From a checkpoint of a small image classifier.
Model: 64-pixel images, arch swin, norm layernorm, activation gelu, patch size [4, 4], depths [3, 6, 6].
Rows from block 10 of a small image classifier, named by matrix and row number. Rows with one number belong to one neuron. Each number is 500 + 50 x the weight over its row's rms, rounded and kept within 0 to 999. All counts start at 0. Numbers have three digits each. After the name is the row's rms in percent of the matrix's.
After each neuron's rows are labels from the 100 images, of 14848, where the neuron reaches its highest value: "top examples" is what is common among them. Only what is clearly more common there than usual is listed. The data: photos of arthropod specimens (BIOSCAN-5M). In brackets: how many of the 100.
# fc1: MLP up (model.blocks.10.mlp.fc1.weight, 1152x192), inputs 96-191
# fc2: MLP down (model.blocks.10.mlp.fc2.weight, 192x1152, transposed), outputs 96-191

fc1.66 095:536596485536465521480439424543551462452508512426553592531467499514525522492434496517432487466519435573630506489426439484583556422463491418479504503573472444396460392443577443511566466459516400518521519535485508516477488437538459501514627536479485513451376460510478524421510568432443526469
fc2.66 104:514499515508539498490502499494479526448474443521540489561494545545512443487452459410485469541508478444479571494579530589515458508472510536623491453474520522428480470495518515471460472532555538585528506527437569584443577469463512537555458430455504496540513521380555596385581471551498582518
top examples: order Diptera (61); family Sciaridae (28)

fc1.766 095:533452522535442554500472476522499468533472468538604511507541560397427525406445484588549504548486458597434512415541430580546585488533595517535557459517455427537519510582538547472529488507525518461574482473434439464500441486482551520541565534541474497534500365505515541498485508430489502499
fc2.766 079:505485511423536466395495499547430536455543507561409485642558459553514520545489535509525448486513548440489509470493541580477481470491487475455482480536427501478437497483462520516442385579529557405521536485495496544457559490494546472436398562494496606491479487406444523516529621474588502457
top examples: order Diptera (60)

fc1.204 101:556463502514421482486510526491475519493501459525571536490492571472577495453461513554486516498557529526523456461541470461413513596491478501481549571408486484520500454665491459534450482501433491539487506494451446467531541435437522567522474657508458558422493400585477535413425459517517480512
fc2.204 105:506507486431514432440423519567494417441533533450522534451514519476544488577476566501529443472478493454516487521518580431484469566543517559455491514570510480422431631446605474535515494488552605459381481392388554564492586412459537436469536545423505510454599590428518430519571501498528515672
top examples: order Lepidoptera (26)

fc1.366 101:489475494459473440537527512577543475538531553500551528492570521445460577507488524454522431501426450532494510492469533518501566485563467460467533449467534496479464505514512557447507451457449431437564456493423477533453477432450601381498547471546642622471439493505369584530588562501450569399
fc2.366 097:454472483438485516481449518473495421600497464467459493581500462533451479409506500496528521481499495491487458524426455512503457513497434551546586446503471489582443577525501521485428548534508467481515582627590480560448552426532536532522493387464562556504456409525539495468519430443419537584
top examples: order Diptera (65)

fc1.630 107:432480521360518540527569540644539471472534514528534545599436581477460459529480610548546527537548454500429495574493455490587481548566431465517511419461470576491518502502566506462518511484452545514491514534497520502492505499492505439482535451439508590416518487536534424439530509532548427458
fc2.630 100:463561473463461531508443525430516457520538618472460534418509507490602485545582420474448524509414539499453546500483460447566599448445502453474539510485526451385464579590423461564451483540613445515497529445426423470451524558511532497523443465475492500551447551516518512409492556517534545516
top examples: order Hymenoptera (49)

fc1.260 102:470447523614489587452502506520534493552512473482467480541532463546452524541521493562468537489502464559527442490564466440449485544613466576463613503485567480484503496489499439531498456518418464385553471484539534516429402591487494477441464545445498563531510495533467528562493452544615511482
fc2.260 103:434428557504505471480487464466499580446568557503471573512457553479471408501528469457499547518579446476406504483605543488476517444490444531566508473525486519489541523399472505538501556493405513464532450504503453456584531399513515583425603532466446397481478535432566461549467555454481539525
top examples: order Hemiptera (33)

fc1.112 099:436514539458494525536484477554484486533465492461512487512575523455474527448453530571551497451459536539511464509469434437547480434451464395638498535475520565464473521530459520486421585548508468613474469617551429463447488540445498527548573490551484439461466471507506512477492510408500516542
fc2.112 104:455556479529457461430476497446487591471509561517403482484492554468513451468522510469512472534507464490508470586529602523504549472515519496537529516535615516538424516445481543449484491512523556397593553388445544509612604450486493503462468527466423548526419606422464421564578549519498554490
top examples: order Lepidoptera (44)

fc1.352 100:469572504476480575371487454523415474480444541565566471488601522466383469408467536443587470631485487449576503516573651509522499558487454538432477492540516502419417479548520479536529543516570501534490545495477459468569469500434515548430520556470424543512500473505364518439457518398450480531
fc2.352 109:467419531521481435483428480534509506516459566586540523528450418449602575465527489560497471388534412460423507492494533442427509517472445490462428549400480547552539490466580474529569428533575527498478461531442537442564511438465534416535526520504477504523527425497412485487437484489572526527
top examples: class Arachnida (44); order Araneae (42)

fc1.574 095:598539476448460480451550407494538515542527408527477472521480543531538476497504442479487369522435476525526519562522502483460470509434539482520568584633530518557509531428462467622427490529555522439495581572443503508547537447464509519512585484473495474545491573630527457556489461412529498545
fc2.574 088:499544540466567374543505524492506564489449551484554539358512499482467549559462519471489493514414495534512470511497513433432485496501525489472454475460483511516496538543557495504438490481537411479524549504603450517491464523497492493589602502459481468509510580437528488531397514501555489434
top examples: order Coleoptera (54)

fc1.463 094:490557499437501563491574541573564560427576460462434425525453547478481497548467581518507409473545526502455432542526451498468467453436530459524490471465501451560450578505556503556561450476527471528518517433405483572625571467438471548533519471513500539454508459418518490537573501454490476455
fc2.463 115:518458492514502514533453560505466455469475591410464508503545529394485547457491462570502428471425510477550599412480456596518550487480456420534512423500600467431541446434468494539444557443541534547437494510452447524523531514460468478517481513547512416483520551475429457432491536657545479482
top examples: order Hymenoptera (81)

fc1.695 093:432511480549391416517459527478492568584481537465499456517514568458564440478465502460529449487493595586524543489498502496483424522474443565493450637576463453497558522426420500469588476570471485516536562467483444509535495488424519571418567460528484506515480547562506455503570529423460511577
fc2.695 105:506433515415496523484508502513495604418478569511533471521473454470506499450606469585377515458501498464364517531596471531439439494545469531511522591500507525504476473558396494465435461414563494563418595511584581485532424464562461464572505512522598520544546544553482514501486413520566526496
top examples: order Hymenoptera (47)

fc1.377 093:521390505497486470594516569539565444494539429516385425529454478531501578545460422551502510487497513527440494442530460519439446509545569494488545544484452526506521486559500579526495468539470434478508462491472605462552486444545488499553481514581444512543508416415365510455520418387507548488
fc2.377 116:514402541610584457428550560389426447496518507526541525469441488561482569515478514543452502426557503462575540378576499479589473517565504468479529561496522462407504466510488505506479485512493359543416474587486428583557532575469491522507427491470439459444448522487487464439561567586443434493
top examples: class Arachnida (31); order Trombidiformes (29)

fc1.744 104:517511502503465566546498534508563478435429504549555476519500560520471546593488548515494452545505521487501490451449479596591571441469484521451537578555562454491588590422482419519452573470495506500539469476455516525432533478501512525500515518510558494455509516533432509496505449454510547604
fc2.744 110:514376415485456553621487547541440412526504476519476567491551469492505480494400499475480599459448503602552579473493476567495587546439545500487358483492519510555551480545503471507486442560412534484478512519482463496560519521527385417520481555525462570625544548457512439408514555486516500515
top examples: order Hymenoptera (46); family Diapriidae (27)

fc1.339 094:513504495508452539513482523523514570522513558564543498452516525605527527453401505497529476513474591524526519474597485434612544564525569506483543522560564493491515538374497456456592444540563388360493503543503539510661563566578399484430543437470499524470517436470443415441470447545492453499
fc2.339 098:481482457502499510534474530487498425556376435479462500538513463494533614483462463474532545515431456529502516532440402527527622520554513446459422609538477418548501492517477549465570507565577553499538493546506561515337489495506507533477558481471372554526460505613481568491520494523443512514
top examples: order Hemiptera (42)

fc1.54 108:449429473503462500502461455513538461532554536609527427481468518487576531415564528477480515543545448471509503545483588463449564463489485568488524512417469559480484509575428486488549617495486533670526449565472526466477533492407487490464486519459477519485433447446479525508506411563497540579
fc2.54 116:471524570439524484506555527456448515519437545489525515478498443545543531582476491405500556494491515345572496449512619557467535550504472520567501523486444501355441531509558519459499510512526551451475504471539521483471450490487478524538504568527476414443536478404513534432510441495601471416
top examples: order Hemiptera (46)

fc1.183 099:524394562484500508500590535550518514535550450530579552526474508566488517504521548545582518505596431517546456470501550491467471499475469429522459506536514525400474502561510447443552436536517474440541546563536485454588479526541522433449565462516468474423497475576485478507436502477468504526
fc2.183 099:464620497527498437502487434528471444463543445477534527570433503490525557550544458487510596454534466453553475460555483472575513508477525563581532603446483533470565505522528501493509572549472473466534509501562450463509570525521528584494544530540469540491496539493445541489492541618555549511
top examples: order Lepidoptera (67)

fc1.313 094:549474565479518449502413547478408498491484429523536553515465557518524616520370450426520501432551482566491598515512459560476517573521410557532478473498481561503556554498510444490504523493517386508478572540637531501457489552541493504536490528552460509437553454569555532526510520445516555559
fc2.313 073:464466570486492629454594484489506480442450526518443501531469429497486443508668450444508584564460572535461522503619484398465502508508597486512467476597531520531495511548512488518485541471470482433488435452476468394469512542474463584464520554504548558533507389530499526502489430514478466479
top examples: order Coleoptera (82)

fc1.489 102:455479535560379473505369510557441531521552478626518525509467524638433506529517384534546517418490585463474555551513586524558551466567576472497479490488555508448522485479541496494533553496540522519508544519440576525507599593543460528449539499527582423472530459530518488461493551480572467492
fc2.489 100:526419493502423563531480458523552545468513471460440433564474518494466602475464502467538509520494366564486503492519403422568570535502489584527501555573471527454622449417441577445484455553394404482482465545458545489523487418495514527536484583534374595447379448540480567508498456482578476419
top examples: order Hemiptera (30)

fc1.297 087:496483588411552516525460440462462458440506520492592498480405573498512558495587572518490511532494457503497476531533515483455584471585526513549523512574572559510553490473570500505414486566483460523551515510463523601582497483487481488508542566495447593524366495533438492466526488495555556610
fc2.297 094:509559537532437471562487610494547437457490467482551451500427537627533546465480508502483465515402561522502483479419557488503455552449479462508492508504417499512467510561480526560532475565519500515430393554515339460503440412509475470537632521485605557454488487533503512558522589476454484367
top examples: order Hemiptera (28)

fc1.309 089:430568571569456505506494505499590446554495438503529447413473496496487517487491609457514527441479606468528482364505549553493522590543523506493569588479487430515547544459485444496497466506516563471446394485535490572524413533493450610517529589513508452461500575544434563460541447469562529565
fc2.309 102:499521440503506580380456448474531423463463490500477529485593433417489529480368517576536547456558484480493440411454581541462469499478553572508560499480496483571479499411503479470548532576539527500469530398402529517564449552470459527631503501568506495493512477468566508530443498499414483584
top examples: class Arachnida (48); order Trombidiformes (42)

fc1.673 110:476488491563490483593466463510575519383556484539527577382490439555529522527494372525543468475482602571521472492466542577423526494557486508475544533527573561471444557505452543531614466469466516490510534572406484573512425539583438457476594508599517548542456526539483532526539478512450527484
fc2.673 112:508465476473538473530504471557528462474507512492370523552502544488500492414462477451465535546479433551455452455525445471485521517490475432427544486498626524447450465580601489408496569601546497513513487452602610498535550487508419496477414452539426494456541508549622486527500428489469519556
top examples: order Diptera (82)

fc1.457 087:493462457518440508508547447493539585442591608438471563443514514486580497546499587522554469491634490500553463562514520483462459470406451437540515538463556499474426481527479501507519519534477481465494527426451471539562525462391377425452521539532506494493521506580524542530592408451414571560
fc2.457 090:492529527430536521501433527503485493546547472530565532462489433497466598479500563568524521494421532427454546498443456632590510501501553461507443530457539437581606538466526517544555431438486483546516443594573503601471547437580498534537505529498429506512483495443415481514543386528507495523
top examples: order Hymenoptera (76)

fc1.740 107:541499521553443523519426434509377424453450459529522529514544446576514475473438421528396469517479562529505556510475532443485560491476484506439470567470532452483469575558532573464529488504442473451529497510523400438519570510481484347566497565522386563508605538477405510513490454520510501520
fc2.740 100:475421437527568624475491535528475472567465531493544434541461529537611494519531555522573482417514521493506449610442431509579418530476428457525519507503496537434435448493475468550443511533526453468493527512498608478480394398584579575402509472562557475436440543420635494559533525441500509483
top examples: order Hymenoptera (49)

fc1.575 109:472510409469503607541472500511446556503474552549476432471479504458413502521580579508472497453463572541491499493529541477506535475512500547484561486495524482544575529498485530437483389512476441432683542507505551473519524562490395488526520547460518509518462457466615501481596523524512451544
fc2.575 104:493472495532410600473531540461509463486599396504528517464449526350644378525453528488524475381505418476491436545587471528504516535457522523593475508531527490445476496521502516535582521500410479523474452512505556505442499434486456646496422530541508522501485510464467406408438516463504493432
top examples: order Hemiptera (70); family Cicadellidae (29)

fc1.619 100:506592553559395528456451533471476413550463484513508505475551460496523490432545378531556550525560462468538526512501513500566539537416481520519398484503508426530477524553460549466514450460521502421534449447488527497511516456452468544543472600547441493531578510513475495487478451450507582517
fc2.619 112:479463533535490559443517478536467502485482566542524550556505524461477536522515551427462456467490503461448537472482482525468427519586536521701504486493484515410446510566509484468569502520548519490511517456410566511499521496438516532521521506441465530476467441443562451488422528596549527442
top examples: order Coleoptera (47)

fc1.455 093:531502532461461439442412505542516486517499522465533463581544440514485554445521487548441423446601456504380488511483530518421551541434491565499534537464535557516470568564516444569512645478538438494537484436478458524457504485549454530407615558528572509526518480440587535460433452532564539494
fc2.455 098:467535503418517594402534492482530446424592514462595466527487564484450497581463438632484563581524490490493516487410505476515564430514507531552424570512575480524453433501552477384456468409544617495503586429535455518382514477571543510503500461554464465514512412569511451578558469445541499531
top examples: order Hemiptera (49); order Coleoptera (43)

fc1.436 089:543599460461478495507462398569522558483582415515533488455495505502575420603361464502541547516559434518466499506454466509464491469437501556502480527551513402551491507566487452529589456508549388553508520427508569540415484467428523441472605544462508522549565543460453556542551488466441533514
fc2.436 105:501406508475535541542459545354423406499550468484507442595534492482465539504538523611530570527448534522517609553490557647568531490506425446508446433491523517450470441539463480559489496472457506529512494555579467532478552464545489510608513509500479434487486428473449401501554427484505515429
top examples: order Hymenoptera (80)