From a checkpoint of a small image classifier: patch size [4, 4].
Rows from block 12 of a small image classifier, named by matrix and row number. Rows with one number belong to one neuron. Each number is 200 + 20 x the weight over its row's rms, rounded and kept within 0 to 999. All counts start at 0.
After each neuron's rows are labels from the 100 images, of 14848, where the neuron reaches its highest value: "responds to" is what is common among them. Only what is clearly more common there than usual is listed. The data: photos of arthropod specimens (BIOSCAN-5M). In brackets: how many of the 100.
# fc1: MLP up (model.blocks.12.mlp.fc1.weight, 1152x192), inputs 96-191
# fc2: MLP down (model.blocks.12.mlp.fc2.weight, 192x1152, transposed), outputs 96-191

fc1.1,183,209,219,195,180,188,205,150,206,172,235,218,199,184,192,221,229,200,195,208,200,183,175,207,198,186,222,196,197,196,203,182,173,224,225,167,194,217,166,195,218,191,221,186,178,171,155,208,226,239,211,192,190,237,206,197,180,224,198,243,216,183,174,195,165,209,199,191,204,197,177,214,188,217,200,214,185,183,161,183,199,222,211,197,210,226,205,167,190,258,196,202,193,179,235,198
fc2.1,194,204,197,206,184,198,207,185,220,184,191,181,186,205,260,201,168,212,203,161,211,156,194,216,183,206,168,221,189,198,198,185,176,215,186,179,206,202,204,188,228,180,223,181,188,179,184,184,192,226,225,219,219,192,197,191,201,212,209,170,212,139,212,203,228,167,225,207,198,170,185,213,186,202,166,193,203,169,182,216,220,174,215,215,205,191,188,194,197,233,206,214,168,209,224,212
responds to: order Hymenoptera (95); family Figitidae (51)

fc1.156,149,162,218,186,163,230,192,199,163,210,222,197,214,192,222,232,227,157,204,210,192,202,220,214,205,187,207,234,190,181,205,231,202,202,225,226,220,215,189,171,179,191,214,211,211,214,222,227,208,204,215,212,198,164,231,192,190,215,240,213,196,202,219,205,184,167,197,168,194,207,165,204,173,229,190,185,192,188,189,191,166,194,176,198,196,201,206,208,152,189,226,203,218,187,239,205
fc2.156,201,225,168,209,184,212,183,209,207,204,220,195,209,193,194,209,193,197,133,222,204,201,183,183,189,232,258,193,229,200,175,188,216,174,185,179,206,188,204,191,191,195,185,172,238,196,215,193,189,188,203,192,178,208,182,192,186,223,193,224,211,197,208,189,206,216,212,206,191,209,184,200,212,204,166,216,187,211,201,177,193,205,152,195,241,221,190,203,189,169,183,206,195,174,191,165
responds to: order Hemiptera (39)

fc1.194,178,215,175,218,186,214,214,154,201,175,196,225,193,215,190,194,193,228,192,244,202,191,186,221,177,188,221,213,195,175,194,177,226,235,193,195,201,193,210,190,196,222,190,186,185,184,224,214,215,209,225,180,208,167,206,185,182,177,158,212,217,213,154,195,188,216,196,217,170,183,238,216,212,224,147,156,199,181,164,191,202,173,175,224,210,201,179,200,209,261,231,237,204,185,213,219
fc2.194,176,225,215,204,186,171,172,197,211,195,229,199,175,203,236,179,218,220,235,183,214,177,179,218,146,194,185,212,193,174,192,187,151,198,219,232,207,213,213,182,218,210,221,216,181,197,202,182,203,202,216,176,216,191,220,193,222,167,145,200,206,183,177,228,215,167,232,197,212,232,188,191,195,199,192,193,190,182,177,178,195,162,207,218,225,199,167,183,185,206,192,185,200,222,203,248
responds to: order Hymenoptera (95); family Pteromalidae (29)

fc1.515,193,244,190,193,192,177,158,200,195,230,228,205,216,166,183,187,207,227,227,198,253,231,204,197,228,180,182,218,178,210,212,202,179,220,193,202,210,184,176,192,203,214,220,194,183,212,182,198,187,186,179,212,185,194,179,198,227,190,205,198,199,208,234,207,228,228,193,192,188,181,181,202,198,196,233,227,181,204,205,197,223,191,200,211,190,188,224,185,246,210,197,199,217,205,213,217
fc2.515,190,219,206,210,224,230,181,176,187,218,202,197,219,218,217,199,237,182,191,180,208,140,230,221,217,194,234,217,181,229,179,211,204,198,257,205,162,171,195,210,202,184,191,188,169,199,171,178,206,173,217,197,213,161,193,193,188,183,187,212,180,158,210,202,173,210,225,201,193,247,193,210,179,196,216,196,171,186,205,209,198,188,222,200,185,174,184,220,208,204,199,215,146,200,163,183
responds to: order Hemiptera (34)

fc1.722,188,218,186,209,197,203,189,203,196,186,197,212,170,180,236,193,189,172,155,215,203,189,214,165,231,204,207,197,209,184,196,200,196,205,242,198,250,202,196,210,184,179,259,169,180,214,204,206,208,196,219,200,197,187,181,221,182,199,204,225,212,229,237,207,166,195,217,205,198,200,197,228,171,187,187,202,200,208,190,182,178,207,204,220,222,192,192,192,142,219,194,189,175,219,225,209
fc2.722,195,180,238,199,201,212,207,200,224,230,213,176,179,215,208,210,212,204,176,180,188,211,196,248,174,226,210,208,208,212,182,219,213,201,160,207,184,194,214,249,208,172,174,208,207,210,226,228,231,186,222,227,209,222,196,172,199,228,199,201,223,220,209,163,223,188,188,189,205,206,204,211,197,203,188,200,208,200,201,160,198,179,177,204,209,230,177,193,178,205,223,217,171,203,172,171
responds to: order Coleoptera (54); family Curculionidae (29)

fc1.555,245,164,202,171,232,222,203,180,193,203,187,200,180,213,210,204,211,221,211,174,197,211,187,212,212,191,187,223,183,209,178,204,231,178,209,210,214,172,211,217,202,206,182,189,205,193,264,221,234,209,184,180,205,219,238,226,200,189,174,185,190,210,182,172,223,198,178,222,206,186,207,174,189,202,202,202,170,181,189,214,212,188,211,215,191,203,153,204,224,207,205,186,171,221,225,174
fc2.555,214,175,200,154,201,196,176,198,210,202,207,155,242,189,216,226,206,204,209,176,157,241,194,220,163,207,206,196,203,197,204,188,173,178,238,211,188,193,185,213,152,230,194,193,193,195,174,231,200,211,171,204,203,164,235,179,185,218,201,225,227,187,202,204,237,201,197,198,173,195,173,197,193,217,179,202,171,198,211,197,181,178,214,178,188,190,220,184,221,200,201,193,188,206,226,215
responds to: order Hymenoptera (44)

fc1.315,183,213,163,208,164,182,185,220,193,213,189,196,222,201,204,222,176,201,204,212,185,212,190,184,191,154,178,210,207,197,237,155,195,178,191,173,210,181,245,182,199,177,158,211,173,187,208,209,168,187,203,212,230,191,187,208,185,215,214,202,239,211,194,205,189,211,198,146,172,210,168,203,228,181,230,194,197,189,207,226,182,185,200,180,191,217,169,181,213,193,237,176,213,219,199,176
fc2.315,207,181,205,176,215,195,221,212,211,247,188,224,193,257,152,195,196,199,202,216,178,183,214,235,217,194,177,156,165,184,193,246,188,172,205,197,181,212,193,161,227,218,187,217,221,220,226,215,203,179,178,196,224,221,200,156,223,199,203,180,194,226,168,196,210,214,201,215,191,202,194,170,237,192,193,199,175,182,203,189,195,204,179,190,184,198,186,185,205,190,199,191,167,167,177,213
responds to: order Coleoptera (80); family Ptilodactylidae (28)

fc1.107,177,166,183,251,176,214,176,247,198,194,221,194,188,213,162,199,153,222,187,212,189,207,195,207,191,158,206,228,204,208,197,178,189,190,198,168,221,192,223,192,170,219,174,187,175,194,197,248,219,201,206,213,187,191,181,199,204,182,206,187,195,209,214,209,231,181,203,192,173,214,219,188,213,215,192,173,201,187,177,210,218,230,215,166,222,171,198,186,218,215,266,228,190,201,211,190
fc2.107,198,212,202,197,150,189,197,194,211,195,226,169,199,230,196,221,187,190,187,218,251,175,187,200,195,174,240,187,155,185,212,212,211,186,195,203,185,215,199,209,201,192,238,207,204,228,193,205,195,183,197,167,239,193,207,185,220,183,231,214,237,223,215,217,195,188,218,185,242,194,195,206,198,231,205,201,204,219,177,183,219,160,244,228,193,161,150,202,192,214,183,195,173,187,188,220
responds to: order Hemiptera (37)

fc1.148,160,235,193,201,190,184,207,166,214,211,190,227,201,204,227,198,182,216,244,188,197,196,186,214,207,206,174,200,201,216,235,208,182,201,211,225,234,189,207,194,152,160,205,184,202,228,216,191,214,195,179,196,186,199,196,214,183,255,242,190,193,197,228,185,191,195,221,168,181,197,201,190,222,211,204,193,197,202,195,209,234,214,158,157,216,200,188,227,240,209,223,193,212,182,194,244
fc2.148,199,221,222,178,206,232,238,237,186,170,196,243,195,192,194,206,198,180,234,194,209,206,226,206,188,207,224,172,153,221,189,175,201,225,199,179,161,175,219,207,198,195,197,217,199,198,186,204,207,205,178,227,178,192,182,181,195,207,201,184,201,199,190,237,196,189,189,202,212,210,206,187,205,188,217,229,224,220,231,229,191,233,191,208,149,205,190,211,227,210,173,190,204,186,222,166
responds to: order Hemiptera (28)

fc1.384,229,225,198,208,217,178,239,171,209,187,195,145,209,204,210,200,198,193,175,209,227,171,213,203,170,216,216,214,196,215,229,196,223,193,168,211,210,192,201,196,237,174,153,210,229,227,228,220,188,213,213,235,196,215,250,186,200,193,210,216,194,204,223,205,213,229,187,204,187,235,185,234,184,224,198,194,203,240,223,195,177,199,199,188,227,192,205,185,192,218,198,208,204,191,205,234
fc2.384,227,188,189,230,171,224,168,217,171,212,197,206,206,195,220,185,212,197,210,199,191,235,162,188,231,217,206,184,204,175,219,176,194,155,220,211,212,184,223,181,208,197,184,204,195,206,202,186,189,202,197,192,173,201,194,209,184,204,216,181,166,178,227,223,173,229,182,243,181,212,207,219,227,213,209,183,220,208,206,229,233,196,195,197,234,195,196,214,215,197,205,262,192,214,212,193
responds to: order Hemiptera (41)

fc1.675,181,212,212,167,207,177,215,186,185,190,172,190,217,218,204,206,147,149,199,139,193,173,206,199,214,212,226,231,182,202,181,199,237,209,194,179,157,203,206,205,190,203,214,196,189,199,145,166,196,210,225,220,187,188,202,192,172,208,191,198,206,201,203,217,193,193,187,191,156,214,212,202,192,150,200,159,190,174,190,226,210,197,207,189,205,174,206,189,210,194,222,197,214,193,196,185
fc2.675,194,203,205,204,238,205,192,229,222,144,193,185,187,202,208,190,207,201,214,204,189,255,219,176,191,161,204,183,185,215,222,224,215,163,189,243,192,192,227,212,219,193,207,160,213,195,211,209,216,203,188,183,193,206,191,227,208,218,173,169,217,182,188,209,204,205,169,189,204,213,192,185,197,220,189,203,191,178,168,229,198,205,184,214,202,215,164,201,208,235,196,206,181,227,193,237
responds to: order Hemiptera (29)

fc1.155,211,213,174,208,213,201,196,179,227,205,193,205,186,216,187,163,203,194,212,238,202,214,192,235,204,198,211,187,227,202,196,195,195,204,241,195,198,199,188,205,226,190,215,211,209,190,225,176,193,187,215,180,202,178,213,150,190,196,203,199,252,211,206,200,198,195,221,208,188,188,210,197,158,232,195,218,221,195,220,193,215,177,196,216,212,212,185,204,209,202,182,190,173,236,186,222
fc2.155,169,196,206,226,204,212,212,177,205,185,219,188,148,190,166,187,182,218,218,189,186,210,235,185,175,237,189,211,196,201,194,190,175,186,176,222,213,207,215,186,180,214,212,213,203,193,167,200,221,190,250,212,208,204,206,198,226,192,160,249,225,184,189,229,191,174,195,177,204,211,216,213,230,197,181,207,189,172,201,207,205,205,217,216,183,213,195,172,203,211,205,199,246,203,179,224
responds to: order Hymenoptera (60)

fc1.640,170,239,199,208,225,206,228,149,222,224,173,208,216,205,207,213,187,207,222,182,218,191,188,181,164,226,215,199,188,217,200,142,168,185,164,225,192,184,206,237,242,190,177,203,230,238,233,196,177,169,206,192,165,172,222,206,193,202,210,231,200,208,188,200,211,214,217,220,181,180,189,215,231,199,203,226,181,190,224,221,204,174,183,163,222,205,182,225,177,194,149,206,217,193,204,218
fc2.640,180,212,169,209,195,225,215,197,173,162,202,199,205,248,226,189,187,209,216,192,209,179,226,191,185,182,235,198,234,216,203,193,183,201,208,197,180,202,193,214,194,220,212,192,197,203,232,172,209,181,186,196,205,194,182,225,206,211,207,182,196,197,174,162,187,173,201,205,211,199,204,210,203,227,216,196,223,251,189,226,190,175,198,214,182,163,173,205,184,202,181,207,207,190,229,159
responds to: order Hemiptera (90); family Aleyrodidae (34); family Cicadellidae (30)

fc1.210,183,221,187,235,146,183,207,202,202,187,246,210,203,221,214,178,172,184,174,202,195,208,184,195,185,199,209,205,188,214,180,226,245,233,192,196,206,205,212,200,244,197,209,206,205,193,228,208,201,203,212,203,186,194,211,193,171,188,175,217,201,198,236,229,224,168,220,191,192,188,188,199,187,207,201,172,208,199,222,192,244,170,194,177,240,219,212,183,199,198,209,178,191,244,189,215
fc2.210,203,221,200,208,241,214,198,197,188,192,186,187,174,175,217,185,223,192,221,199,213,198,202,213,176,191,219,182,203,253,232,196,205,187,188,208,189,234,244,179,178,195,212,156,186,204,205,233,220,203,162,193,198,223,238,196,207,204,214,217,175,199,202,205,167,200,190,208,222,194,224,202,174,220,215,216,210,188,185,191,188,223,210,182,193,208,175,218,190,180,203,181,198,200,187,209
responds to: order Coleoptera (45)

fc1.613,235,202,183,206,210,203,227,162,205,213,206,176,218,185,199,213,209,200,203,176,195,222,195,214,257,186,207,229,209,183,169,184,209,192,210,186,203,163,160,191,195,244,207,223,218,187,164,231,237,208,206,164,175,167,223,127,190,176,184,159,208,182,200,226,207,231,209,178,213,188,197,212,170,212,209,199,190,216,196,194,212,194,178,207,195,208,190,178,216,214,175,200,193,201,196,212
fc2.613,187,177,202,183,206,185,193,205,220,198,209,188,157,207,209,182,187,199,214,219,203,169,204,196,202,198,200,186,223,235,179,201,125,178,177,214,250,204,196,205,206,203,262,195,194,196,177,174,224,217,184,193,230,194,199,194,220,206,218,191,232,171,193,208,218,220,204,206,215,187,220,167,226,177,185,195,214,220,183,191,223,214,226,230,196,202,210,193,184,193,234,194,224,191,199,201
responds to: order Hymenoptera (76)